Weights of a small contrastive audio-text model.
Training: adamw at rate 0.0012, batches of 128.
Rows from block 2 of the audio encoder of a small contrastive audio-text model, named by matrix and row number. Rows with one number within an expert belong to one neuron, the router's apart. Each number is 500 + 50 x the weight over its row's rms, rounded and kept within 0 to 999. All counts start at 0. Numbers have three digits each.
After each expert's rows are labels from the 100 clips, of 14976, where the router gives the expert most weight on average: "top examples" is what is common among them; "loudest" is the band of the loudest frequency at the time of the peak. Only what is clearly more common there than usual is listed. The data: read English sentences (LibriTTS-R). In brackets: how many of the 100.
# router: slot weights (encoder.blocks.2.mlp.router.weight, 32x160), inputs 80-159
# up: expert up (encoder.blocks.2.mlp.up, 32x32x160), inputs 80-159
# down: expert down (encoder.blocks.2.mlp.down, 32x160x32, transposed), outputs 80-159

# expert 5
router.5:556502474529540541535444507473492525586439475534506458409454523540538460465469531542527563486532538534490513453474524418549525516530542492427569490479475523413586542543449592445501412470478539561503598508569533376523598452490408461427527577
up.9:566530511430419524545515491549470609499522548525410469452524561479411434481436615495575480496547469622518526565471549503573495530641485516513467507420460458457549532442468449603497495495423595535533402546544481462454485450495531508535528523
down.9:498524540464566580471487575488548523511499554448482527505520513469492557504559549540483454479512580471503526492437452522587603619529459514541489458472543544500461501572479425456571472562504531609543547596468513542605527488554469432440492515
up.10:452509572539458507412556526475583516539524483631474572549586487453558442485508561526445458563448471499442565534499475502515574505534398534547593499611472453490534536502462478492474586390568439467489587525517564471435590592492474486422414552
down.10:552493525415469521469515506431459486463459417494482557429484479565467647531528478544455505526537549569485473478564570519577441414489558423475543422508464515434528471580590466496638566453519448579561511478540474517519504474498551503452489548
up.11:433502439506550511560572483478516471456465362504538503470523500480507376465526481485385515599445509448457469428381520504557503480460565450437443412478574546639495553511409486513544536525498504498513491513444496501512484493507512517459490477
down.11:496508561508460561539488498509500527459537475422468434500524496511513446470480505441530480532416572490654489549435529495547512532445496449511567502521402479475523434586498547488520536400458544460595505507513552542543558490536435677545536444
up.12:484484468468560481477515445449430444501548503509417525545467492552450507591462471510516584539508486603480482518543522477502439482518497504489537505526457612545567528453555462603472447530528541476529466489520483421530516562507384481484447493
down.12:470475431522492574527460493516501558461475474487494527501530525445458491474481461612545559556437496420556525412501468483554519454484439521484547471515501433553527497551376419513504463482509396539523425473461567496423486482470540551554428488
up.13:587417452559558519489518453488517468469516508553445498519486467443485521489478539469546505360366516554502558498535467477444506447485571464517427641520525536503445488467543460573503586532430530501452444470475545450495535408515477515538526482
down.13:448572512488549488527564452447454500511455540543493518512486477435502451508489514463525458488483492537500456472496486457530524536456424467525414530603436561429508420485468433462545599654426431544563480505459576492556487470456451564543496429
up.14:560543519546532429489424444442523406452491512453530518422541482492544422522448446481535576452488531571493517544521453474549469525497509442495609430502616481551548528508545484471526428461483457482559461541573520576382426519444546533507484597
down.14:468576460520400382493530479486550491515499553498584533474537389531517497530466518559534486550529447466504429561559520424525501430362476402460471580427480450483578562465443576498531459546538518476540549526458442618484568594438457469512522590
top examples: the word "all" (28)
loudest: 250 to 500 Hz (33)

# expert 14
router.14:521513455515549525520484538547463471444421550552562488481459501582544535534515544570519438521479520497589458550567498574424481500532486526419471430554507585401407567564427573569427538428468469508498389554517519499576401534446429410388558523
up.0:504517482495515570438566568539447370553468482504475509473477489543530516490451545526574494497483424524516445441368486455480536537490565480477455469391499470475503559476546538476516477556532536464563545386568552540421400482476548542449431490
down.0:502491481529558469443513476454444540484462483448467492496467514450480473621454473386518414564475582440532554631476556555476467513544563528397654393444508543539564501425444557568526469520541533480437543504432426544507506424478551552581497477
up.1:530521456439563427542434541454495581445594453407450546479492436450526457408489531423510539538540478467488502605459505434513547486429496483504406466562532467511484482525541531436583500427458499432536522450474494479564475512543435600479447512
down.1:507469532526515465500447470433506611496487485460478622585566436518532478469491625511465555402524540512533491568589530545526563525500564563456608525438484504464467464520522520539473458469501437573383602600548530480433460610458416517452509544
up.2:559551556454500378517455472459441479402542512499439490489547559434474535503468451584555459407511504477540545555433558598543486494478511503557553466502451549442537619575372582566454579505406491475494511499535494458539483516545446619516621495
down.2:561457508482433551464453599482495476455561518473441519427388354517510514530444462447448439473525548536538515573520569517591626501491493509580567474495486538547488556426599673447522460436472554574475409566501461478507534450525474492482497466
up.3:460541429502346502506514562494553590492560484561578526565502521514517454471489504469432437576521533553555479565540564540529497535560432527435445469503464513504535516605529554565463454544453526562601553483376547505454483570442485452495490491
down.3:569515435458449583558456437535484540511441480477486620500517472475540555550421535448535582467513588463523521508546574566395579466482432475482481540520496469502551581541436557537541473452453493541458511538472579468356470573481443420478603555
up.4:474470545500427487461501481521477479467517590472462519506426498573548490440569579436577470525522580533459451460467474544531529453426422550495548566435518499597541543503497652586475660493507465461479498550495576548450473446476461424458469452
down.4:435557516452490548499522494478500553443587598573504505561456556487462512491473590544588491575515578471488546525518492537556425512547591524453531532556538550604498405527483534564505585486573486490552485485516475537455444525492487563436425424
up.5:518372582471514500468432568563516526450537530580492531528494534468490507567428526527514518554519533477482495554466604553558553510454406468507507523480442575514504505530537567507468433488483483482457591450556371509416507415508495501490555477
down.5:477483529583457559483495566555467426504454504490405617498482401512482457409424539459413501452493535370557474483559536585507470591424572455523541529464513508544447535448527552450530467499464447542464485439513486492451519426559488496521492548
top examples: the word "was" (38)
loudest: 500 to 1000 Hz (34)

# expert 15
router.15:586507485585533560450450557531443562472556615524575473433540517489514494523474476504475486379456499495595594524408503485504520447510543525496573532524543550515485474542439577623499374488494468519576421546506487426511541438538475540482425517
up.0:530490481472550504416476498489584447376547549542539419467481616459488515582441444440515441483562523507536410549407482549437404532512424540478465587549544482547544406501448482360542518561579488540499510447572465514536525442551521561468541492
down.0:500551495496497581468575516493484577572469535485521527468477504458561466556490674487465375510561479469501633440454416435417496452483607439495567541501516515544483532541576511540480459491522538552554487446565546484572428469539434419553480489
up.1:528431486560439486498616461499519471530565467533600508407546436661524460516485543599584433473423483515587516467584503478562490550482499565526594463473481539548521480548513520453490555551458413497500543532455570491514559515416506480547497469
down.1:453428519566459512467574414476512543460447464446558543457582505455522522554550495700563464565477517505515401453601497532475357464509495478477521520501537474443476510472497588494459549475457517469445448536499511559449481430539582553382489477
up.2:566543381558461531513523491464506490482539499572616562532522571436589413559537613441458485490522546467581551546481502512442476485458578525481516578522484553522455445466488489491570541446457453453461519471529446467485520539573609617502540419
down.2:515456469480445465540439569464557491497484499493458557544395527481492501580540522452491521446524408565559452521399428534496451511418500536514523555529475476533556485496485557502498427580454540542572501507454591443543488407573448419616438436
up.3:491442460481534564502557498557477467365538502507546456485465384385488486371526475516535440557441553589520513544522424519509514501542556482507496520381593509468450537482493447469504493502456511387494431472561462478434504474485420491517544557
down.3:528563455541485390501602494443446583377471475488511409586558417467559461473545483510496537584580422434575535564499516487544402484435590540600552455452463505525444480567524489599435467461451530523474405478553573426560523520507503557460509511
up.4:428532579576566471439442563467504511480527573491505547518522456531471542486386396570477478435402478497517462407482476486537444561505527523437585421522566503498541527479500530464506528598507520533512526519444541483474480510454462513524568578
down.4:507518491508526359562480413502497424527558510487527473543504437561488583457606484467477488471529542484560472587533575426428567568500489528582464500475571581474542508513473569579520451435525491492527507609467480444559546419519508480554561506
up.5:487544440455487588517577459508462543460525451496502423482482525505515483525522469435515525546573515494433533509493533496443446592417442489479508437428410536518545470474426474433408576462528416399546562515485534572474590383509563522541567404
down.5:458446538539467425470447581445471511443420497506528581560450507433483469486457413389602415517456453422457596450571447447497453466539523488457542491530497608519503559504431618493488528491441428595519490489481512508578432439547427425508541466
top examples: voice: male (74)
loudest: 500 to 1000 Hz (31)

# expert 20
router.20:546512519530563551497424546490446487497585471451475482465510516519470484451490562517612542564473510488551455587377487528553545483451524461505421500545475548458491564465572494527544456559496427556588530442502464416513525533467594500563465598
up.9:601529453480572494473435514419470370424498505467467436536474613550465505523474515502481495480444454582529562546525494516459432430497491429494593490533515570502541525513516518415484433554542509503577552447501437442493513475580597440414479529
down.9:440586523472445495465545548524456498533507433497470510472549427532473409531452536538558515542437457383600429506420511464489434410488437558502434540430490537466498490625482499465505457461525423395461464521544519460416482516534538524496484489
up.10:581515546422438539522551492481399526525428508534487561525554529480554500431585506553479476510409423511503469449514452507504607557464496405501465457491403420594529462456443479392556494472544499621523409595485472520494408500582447472460411514
down.10:491387517652573472552492528450505483550430462438475462553530435407484473514511472535538537522419417480539460452552549471513464536526419410527550489454455441490487459464550531517565529567525548506487479441488487520469524550498522465421587580
up.11:526634539476569559440465499502547447585455512425541454563607471553502516502493476469582535400515613465402602494491509503495438525479547404470491569544475528525489489516559549526483428435481478507504384511547506341487556409540482498469423466
down.11:455618443457433451541484533538580658489491500511451557531497526480506533482470464458464406606545437441485455496527507483561466575475502481479515590499550534518563450414502450448537542491477547572487422547494542532499537508486509604525562554
up.12:566505476412461521491514402459454405470440646536535548568533572663482587491443628515602500510498557495457550522516502546506466570494442409476522509453499468495415594567563475549460420587567443480548504413530502530507480521524601509508461422
down.12:463576561464500439462479556436436498462474500356586552562541422552435504478527623452590562453497494488429416580446516589555454428536462485452422450546523529544525420472492612500471502507391413502523478572484507467535471556527474556439559543
up.13:525544460465436465404638463490454564493517567500503484544381514495509503500523464600488546531451521567572530443460507476537616513433479549580473408492516529523578523517519538538563586576540460490433531504579460527462517522488468431551441460
down.13:461432468537483549450559471521457456519521548511493513569525590487526518561546432534495479551544521478513521472447465515454443507454438617538541518500516532437544508545579419467468475558554392535471463540571609486491550510501462479482477543
up.14:431456455499470523489521477520536476493467490437572489512467485415459514479498386481600482515501526491462538527581411492497543477493604564508591404393496468455472488565536478493584435485411487519558560522502487524519560464518462510511469574
down.14:463484464554545440522538429543486468537498440592520480476473411462572438423447527456474486483544491561500541528568418505448422540462496479525578502478582567387450470514514461521425454481542465517548479479516433484509560447509590438475503544
top examples: the word "the" (77)
loudest: 500 to 1000 Hz (26)

# expert 25
router.25:545454451431407439536469399569556477455521538421413433555443481516522523516464551476450489545510481531453420444514445513563428499449436557479447463531457437480473531437512438430556546474461533473468463490496447476515574528543483420457435490
up.9:493460515559426550511541544540413439504460474416449490373401533469570518561537486503496501463454512504552472559459611396560609474477430540461491527479528450539538532519479541537506416537441477416438424468520529547433575467508464465480513483
down.9:491548504509521473534360588391393452495456545488493516581481482454492448575515536513443482542368465466520422478444495567508527505454474564466572490597482490552612492453553540540478527488481518502478543497473436577503399497488578536518574521
up.10:439526524522490463510530525482555545518481516527415535396540508485534521478506501479433418419498409517575488532498451502509443506455413534488573532564532523543580492487500481499475662540673453562405501497450407547509546467582571506536515504
down.10:526626491527496501437547483462486486502516562453480522495424573493460539560479552439426510458607466581541537569516600605467486437586562515568540486508440481519570477553428374555557474468517481447548469465408516502470556434376465470487556518
up.11:534482563483488496547464459507550439515521427555526520529484507614562513567448490481463561478495478473520512464636433418613467586415541550509443572578486481557487487352622574422522483529530452416509521502502456522452542559582483526469462413
down.11:414528522459545559465538542463482451512542484533552388498471565539561414540504441484473520494484538547491476512563565403556466448439570529572505509482419445488459562470528522434503561454466498604595445459500485490450507540515518429498491545
up.12:531493461460593464549397518611477462484533519451607498519502545478524548535440467454580512573457511420599577426510538498490476581415555546427408500504459566460358439481421474529518498549517575520461440527518465532531520530501467557539446465
down.12:456541540512483493548459479528446550388448527572449524399495554489511516451425472550539418462524510435550472554482536499454461545461464600511582428508450469453502551518509494560449513623468499439487410514463476395559487525422437472410471494
up.13:513472470554483530604562536506409557495436491401457453435508515568557516473530520485561534528542622574473567484447395487449545511500502510483375481446521434470490515466559512554511495520480429495501490527543546483617530501526478498462558520
down.13:455436355449514538530515498484552459557551510427504494436538549532498446506594474587506496507478527450495491542522469497482546571526541464531508495545506411513469454492548520492518608462528461411440568536609543503528490498542435538472409499
up.14:552569623480594617521542520533514575451448541496411462522524510443451575501576445562446529485554473509552508558628517486534546512523637422388460608605516555549595592485572510461519513448511515557499441400489423511456599509521535489439518485
down.14:485429588594565410402586531382465543453455538459495561401475448524499593561440421514471479473465546510491538430434513481522528510491553486405511540480451524459462426441485487542534479481481506542543590482514485585451535611490437553505449469
top examples: the word "is" (29)
loudest: 4000 to 8000 Hz (39)

# expert 1
router.1:561473483534578533469507552499462474421433588557458486496541514501503469454495472491531429529371521388500514547334529467519447551450527468497452562530531619493463449475531458537541489498433474587480469561534440466566557535491493459469493487
up.9:547500541525500467528488490454448501378486572569506524502484512567538509476525454468581444496499560484453483544400490458456537472450449565471548448475496428548584559499467526459419485526609497499457529537534552590547472592494538522453414403
down.9:495526481565509578630456479487484567535539458452478534557525467461541561475411518524500453559489525556604511559437465514497523452576531494564462497452545531571649529545468436438474529478543571348585553531599503506481501595485488448566503346
up.10:466491490525558538536534548462379513486511490520475450535463561488561499436484476538518537584447500555440451569477521526496488463533400574503447526518488533559536628600485546513453507490503484509457528453463610481550568513551532522592423565
down.10:496415519557553537410524557475532496529475431493470537604502455460569520501588485454486358459499445555544466491544476596456420511490391511454519481503536532448460518594547596514546460530491496466529481516486547448518482546394492581539517478
up.11:432425494468530565492545505550493490473449549484430488474462546479439444544476488486547453576568446514489475432481584439507477417556540464482506472506434531515604470573517545514441537529468510468427559463465453511490498601534531496516431482
down.11:513477558431509530528516586474547515451435530476555512584500406530476529581505468485488609651495522436529454535554478518459502485423524537470460451458509502533489582472545480488537480489576439516508503464455516520472525555557448477487502479
up.12:487501491571454521599510482471587520493499509508447478504469397509381573510493494562504493460462563518484467467464461482447538532480411576528491469612540445525520473423468436556435494420472544467413527580376497504484486556534531503433563480
down.12:447473479406452467470461443476444452500472502486516531457600506518516568530464617539417442557503508392497437440508448564477540588555530460496442518414438409481410520482498503476553579555448499523503489450345451590508470507519485400513511473
up.13:547461564476546437563465577477439519471543494511382586558543585530533475442535534453523510638476443524550442472600487531462489469547616570470445480404522465563454481474485385591486460561513600500529569545514419537473470536468562560414552553
down.13:500554559550515450576428467512381543546484472457484527525547609421541468582558434512495479510513562478512484521438540466507512463484528417490497482486499514464584439454485525421501523499549504556446467517458425585491488563507521516617544429
up.14:528466531480466446514577536509488606505519508550545421528500446510443527505536502399539449554490523454428466548430603478543511552481598481521465540484504455594501460451523400563417409416491537394498572493503496557503535417473465511529502602
down.14:496455487445561433441453563583576586524478536473429453397545451529478443609448517503397513605434519561494498577440463514560486527440517474435541554540487575494510470513576448433495530557527515545539499472484620429558477486577532515461409485
top examples: the word "the" (78)
loudest: 250 to 500 Hz (40)

# expert 7
router.7:477510534581498494516458544500522465482591451504438518414433483488479417462449458517511542534457600455487480549469534418439535447477400423487468491598565593391471522535479457570461483536452501528530517480489531535569507527524490410480558575
up.9:404471536518510433479508568445562529461438568490492423490555455509534476596496552448531549547550532510494428435436559437476513534504519448534486551409433482481459472539508578457505490524517496439414429568483507481441572469438574530432505557
down.9:516470549477477442545466542554533457445508431535510515534509466471548475513599425501493518553614488567529584480522485482510623399515492471512437610458555511482522521544534457513566506484463476606474454421520577478641534482541505483429443568
up.10:393510436493459434548471567417515557553504414504426573533516481475540358444519551560485451530550495526525593501506466524589505523455503469458501479524532474565559560466503435436518490393500442414469438648450464541564454550451523427472497478
down.10:495493477453573506507559426454472556517475536496423536478404466473551497545573457481573547541464527520542399549465543509551426487538476447487542520527575516579476487448543509578552502553533485474528532575361568528445565418478475548465558509
up.11:530526537488599482559539663567485502533529546514543520495496456565550458556446495552514556452545536473466562508429501515478433482492519521494449529456490449435516445534484488534502560540537511486599425451598538545473501485505512463457576451
down.11:521545388542466530549471579604470466424511588511438521569402466518511534449480526471418466600512551537423474458567643500518453532489531494538526492565430517515422454533499422569461572521431398436490411525501483499519503511507560518493485490
up.12:509459529540518581474528435464525542500422498417534497501459529530534498459543460532486380564562509549536477508532529544352522509522509444479466535474489483481510555509588492480569473514471569463545514428589455555475371442557437469434569509
down.12:435520473461507561539501468481435430501526540448543488506604421548608429459506551467453494590503401574447500476531539628423452492465478517574504554472459454529482460428490496419487456503524530549524490551522527525533609560486460602517393430
up.13:454461477525488528412466511590353475481531440421480496497486471474587483514452499453497495540433510501527510605567443568531486401542564368500521498499522532474445508464561412552445548491558542490544556441480521480468459501581503431474539543
down.13:461475429458460459515460577562423503447497456444508456454554493544569469504466510527489492490433491480405445552541564618505437366518430414564457481528537419520445447550509418441484536515437574484529457553467536504507568474399538450455454503
up.14:489506587388542434465494518576487504511494536454513536562477578539443552493486526394523489537523407520490573499531585562493509460427447434540537524547520572489478525610521560394447538543577460494521531550490416545492465568543507486512596489
down.14:551470406436465542398548466448365484560493411582497502484539478523576467497455427459615434517483506476540598499458497428497611448481397464462527497485440487531487515495520610516483495509478471501475571535453421481510516484406411489500562532
top examples: the word "her" (26)
loudest: 250 to 500 Hz (48)

# expert 16
router.16:560410438611588492497511422547464495587518490504488501452467563487530487537480510485531560457409471431565447489397504482497438485502487490502515538497564577511487461519474480483544534489414495519517524488561447463533544518588461456537594562
up.0:502448413404481462502429494483502564525448576521568500506480536449458439536495488564450533482476486489590458507473565429515483543479473566508469545531499395545551469454502453515492500539564492574496477524399376481412555501532502467475421455
down.0:612486523443572523521529510540452490533460521484506531542498478452393447409533491420442429620531489541554485553554541413559588513471523536408486507508448553463505499544432457538494468410445550500557484463553552414444469474513485630462493511
up.1:535546507458478481511579486481544535446476536514473566420616543527554494471512525441449526535460434639468549588515521382564430521416471479568511528479436574564536447523561591516452547476533509515534536451383563514527485538510525408472534499
down.1:470496447496573507599441554408506441365529514556506551466503517472572486563495568514544586506571484408548536444469481425475435584510440511490515517490467568498514441592456479574544527501556590501468448479538511472526489475569515485531481541
up.2:479561495553548538542476398542484464560436453487504590513513413432596431455558468426487507510607522529540505547465497574443400501547523492459539536548467470493445435493426536489412434487483507473477513465453490525555482466567557622469498485
down.2:452557544465453433480531439511501557523461520520550674573556514509509528397577523535465445415532525595523580551532512502542445550542509434407468542486488411506540461492532447536493445547536429482524535525401497577452506512500510488488434588
up.3:537506467504558450469573457536469421487503444538479529547544503517465576523535472561543411519487478520602497558436416428486469521478452531476464474557543522533539486568478439471478522471505638578401492581505456474502476504479504530407419509
down.3:549534467517521426594615520517372534520520538587578606453499539462580508526473477513438413546503546513435456462431516441373537430558498478588436420540408524498434515518565522491544473551579434513496391433420489550461620470399540557536534474
up.4:540518436563496446434434575505569430434520409524501570449521534508565567529477497404525496470479505495514511583452451506411446513556479508422505596456508662506451577501457474437524471434451491486468507449466498446525481547584562564476538421
down.4:492489474509482572488430473499444457492511599488539500500555598501537554518579474505421420542462525496433447497513484514532486409468428459406521479543411543477429464577529476460479528504531520545394403523463572534453477391528590441489506498
up.5:570481538437456518457476630490493463502578521514488524519528591503499442447559548521531481438516498433479500554513474538475600483566540450559466477577562440587619468510503451459526491539481508431539515457518531424454511481509566573452580424
down.5:514375530566472482509575515472498474493523467439501539540574476502537473495514472503442524400514505485522481520582501514482494482424381463525499518541491597456551540471532526484491511586456514565440590462477561445475537509424474447473624527
top examples: the word "the" (74)
loudest: 250 to 500 Hz (52)

# expert 29
router.29:495464495665612567497504533512448539493559570554566523494413544489444575490472453456560447423447492519528514490457500488449505557528611548472436476482472484470591520494536563442445485457464472540530543535466425460545517447550491472419473425
up.9:488412517398470467515488479696507461507468481533421599503484475445533488495544459454399459364555526507568465564563474548545523505455553518498545525567574497511480597586555515460468515505511513493465481404524568504476469542452427522554517524
down.9:490537452512584487471453469535537464408611537527548516498539507352516589480414498514490539454527554571422535506511552489509487583532465528501527440452582521565458526529499393529485439535573504473498580518525623469403483407501509476481435488
up.10:499501511548486456490545439473447481459490428560514517533533591591487555483576519550514489512493587483496573578560450412513526596484485567530549496494485581484509486479508570479412418447454473532454538507506575517546497414490501476488575491
down.10:576439499563527549478451531451563538545538485497508476570581497456561480466561512541554497583623541517492533571460517538522462542573509525469508555463536540520538424498500543537571458483585513505582469437456525447485576515383512504471480508
up.11:570478518508431545497493491556461483489463483495535462436441419459527476527501595479441541512497491448457459454502410489544511560569491556512528592484571572466489549417505515576519503409518479492375459499479449512446452495498490462453522485
down.11:598543583443536470572496580462457495543545551497501509484492505511452574465407519423449484441455547465477622550616519455539585431540476477536423524500495544486525502445560504505576515484424463525601492403455511542504459525481503436543438535
up.12:505530418529553535525642522494546578459566453611502488545593537461484473431449456478476474525488462514468500549474480523542467393527541447402570547526508432400494483522426519516401435509467585542504453522459532498502497491547490438493555427
down.12:532503535535539460525411534535601440457539533490559511566465505477536472487480490517512496387480481438526421485517525378521495475462519564391506483418522464574479499583540456570495464610605426518474566492526501504527477592479452373521491456
up.13:525475500565526464573518576445441518416464431518452533485449445489535511537608640470559574477449536496481476520429473425440484552436461486474518490534501514462567506524614482509452514504588494463502460429399543480440536469505458484452547473
down.13:531405511469498417473535502457419501571544494476549442564494415461560487520569505554491565558569504494453558485467536550465525502570442512536500575486470450547440575475518603503466534532615548531597554515610553506493503449452558493477534473
up.14:550510459517404460572506495521439523579483392485561492482447450514571514566439429480424501541561502531482535468580447482352507489483556474444570518481577477417561444609491482502477427450569502459530479530553554575410451544498543498551544447
down.14:572568577438467535556475554432551498485554484467491437437559476549444534455509462479441504446562486409513476478409495562525471462509546493556540470566462557486571442453596489511534486437485553407424499430431433535545472537419397551404485567
top examples: voice: male (75); the word "for" (25)
loudest: 250 to 500 Hz (40)

# expert 27
router.27:553574531518594540472471473572444470465406532569507550523427515514527483575477575448571410467451566454451439447479518450534524458561466447563465518525572486400511483427494528524520492502510497508480466459522512541510529441517394467500461507
up.9:568542495502412596489511496515516491598503445392498490525635575409472565420433515455542485470604542544432398425502443533457576458529591598490487481499571512459529489490564508440570569539426499572465507490576554541512445496515454606500448491
down.9:514444449503389526444510480495551457507619488472539506478456450404509449564480463485418553533494565564484527444468503483503535577521441536489414523535441538545466508513544403509503410555518600479481526526568457547359511566566482501426586427
up.10:607488511561540530472589496557500504487507409461509556413566435458468550482560410605459638427492556475411457553541464592479477432560443538442491494544480485485453479400430460423542488510540457464516540427446511430560479477521451528509402459
down.10:515498498515489539549569542421591541441479464452417611536448580541508460433524522493449499507402502529476427501516465488500543462525528505495480489445503464511567544482506554501480409545524525523435520506516573532464552553538585430567607558
up.11:449510498505456497540436485556397568491505587478479498583455470466535487545511529388554523463447545467398463469450463491358508453574412491585464424454509500467480552411456583543480442492479571446565473518500475440553553468501445538490529459
down.11:526468520454457514512542447482580495499540552562493533548571502541488545522576515530505431453541487460476438439484529530521452553565508454495402433448482471535505470406479406595446517579555489505476558494466492551527470423522478508586526472
up.12:521438526451497585378448512556570423533574519530480447461536559498635514452418602528467438545501600522520435539560448480530532515499370485495474507536524447461545485518521513504491529464512404549570527562390493519555456506500460563500520504
down.12:431365489602492460513535525584518577434489529541456545482508519592404461520490475526485510486524474506504509544519546499476533597481472500563498554537538518546551561465429535496501482525476441558555490499495447422375564488476489488534549527
up.13:535483538491553426575491493452485508529479437502523483470529562445387486454418498568490505459495523552656390482468558373537496535508475455525543497429486466411517574572512476435530495420539542431549506461416496480487518565615478441510422629
down.13:552391523512507603536419436415424457525372447566530452526499495541608536507516481494550505504532519430556413445543486461552483434435545505540562477494509524538439478523469530587587553530591439473544446385536489464568524505501435556469491470
up.14:554520453613442569526570542431508455653479556447492464427444547470468565511492498504525497489497521483446500503453452418538544424489499442542487449536496610510412454441472530551539549409492467545496495467501496478505516485509511509534488464
down.14:484467460544433542509557539582471501530547449441496516444483480487454472500469520555503586463582495519525397507465516406510534472482528473443507521481500517449566482452535474469398520477415443531591542494481533515515465452389485462485451529
top examples: voice: male (73)
loudest: 250 to 500 Hz (46); 500 to 1000 Hz (25)

# expert 26
router.26:497470516581466568493466461473441533488517575511464468531507452402534596457493510466456495524436642520572507516384464497500490565571535448467487532571474547441462607535591440510519441476473520520497472463476500506572568437526518461479531540
up.9:505575523467404552499496500558544555476436430670566597513606490565583578449472521548582474515488561542591547531418626447480425479555432512556426521495495474548519461477542518477559463466453464512557551450513475459503465583506506480431421479
down.9:565390497502514494516395505556503492475598473615434489475451525531517549463553553524471510448461491580510480585543517503414480506573515565503543423559517430505517473523395467512474571611491440432465515482529564517397464579427510487461534551
up.10:481527532533457493516477480597572441472476519489484479550540459401569545447493461528509504551510518442459541453517524512479447409436436431539630547581504504611510488454532485436531497661516489479470540505509453473458490414479425546506551570
down.10:538529485551473571520501555497491425512505447435418506521444439530645613470540563442581449545474539494529502501467547531500496550549422448509539516495510401559564583542469499484436506467475467550481447481476457456573538582466520542490460447
up.11:455532577472502500522431533507373477473486443451424466519405498500442577512533577438530543495417469567564433537507461481458487529508446490580568486568396479521505488512507506457538557556600498551587505523525449577539498497516494483469477414
down.11:568501467524441547454396459461444513510497524520566507464563489415548552437468477443496430520403551497423514477492513557505477547404426501535477481574515604503545406439566559522514551430479589487465469509570535530514565490458425529403478477
up.12:425445509499461496429463491492420501574536547564590540606453542580453504369482478558526539586531489452551538480546486502474467430479582572532579431550468559475510565516418392499511474558515485439490508548452503556494543446597487512510541452
down.12:530520476450478479532510422429514575445543482442421570508456445497437485603477477386519521514541465534538507494570541523609473569498638470413619464544539460492489449507545454474455516544453526517473519522440427466471461504439398498521579490
up.13:479438550476441620470561536454574446614405498532522554465458557588556472515503608508523471519553530412524471486466511459530482502434536500548471468437540455495556463559526588505539456502469546492607505500495449564558516467488522501441419539
down.13:486500540554503524472557436493488550539572508504432480535521452401425525546477477512500375443470441458511481447497486516513552378414544486530388486469558487506547509496500510536566464481543510428529600549388491495458467505481501566523433548
up.14:459529414478475497521543475461575418570500548528531522442463509553472516536500566533525532458562473538483471508522546473439526444506467481542496506646449479578524495463500406426461510564525545510506482434536457457499509446435472389543493552
down.14:531475554459538458529458467556529462541430507580526497434448480531565392510476518379397504567525552539540446535422514551509584526545538556534462544494514553476459532527518381480505566444475495497601493582484529551445374445445497487604428456
top examples: the word "she" (57)
loudest: 2000 to 4000 Hz (80)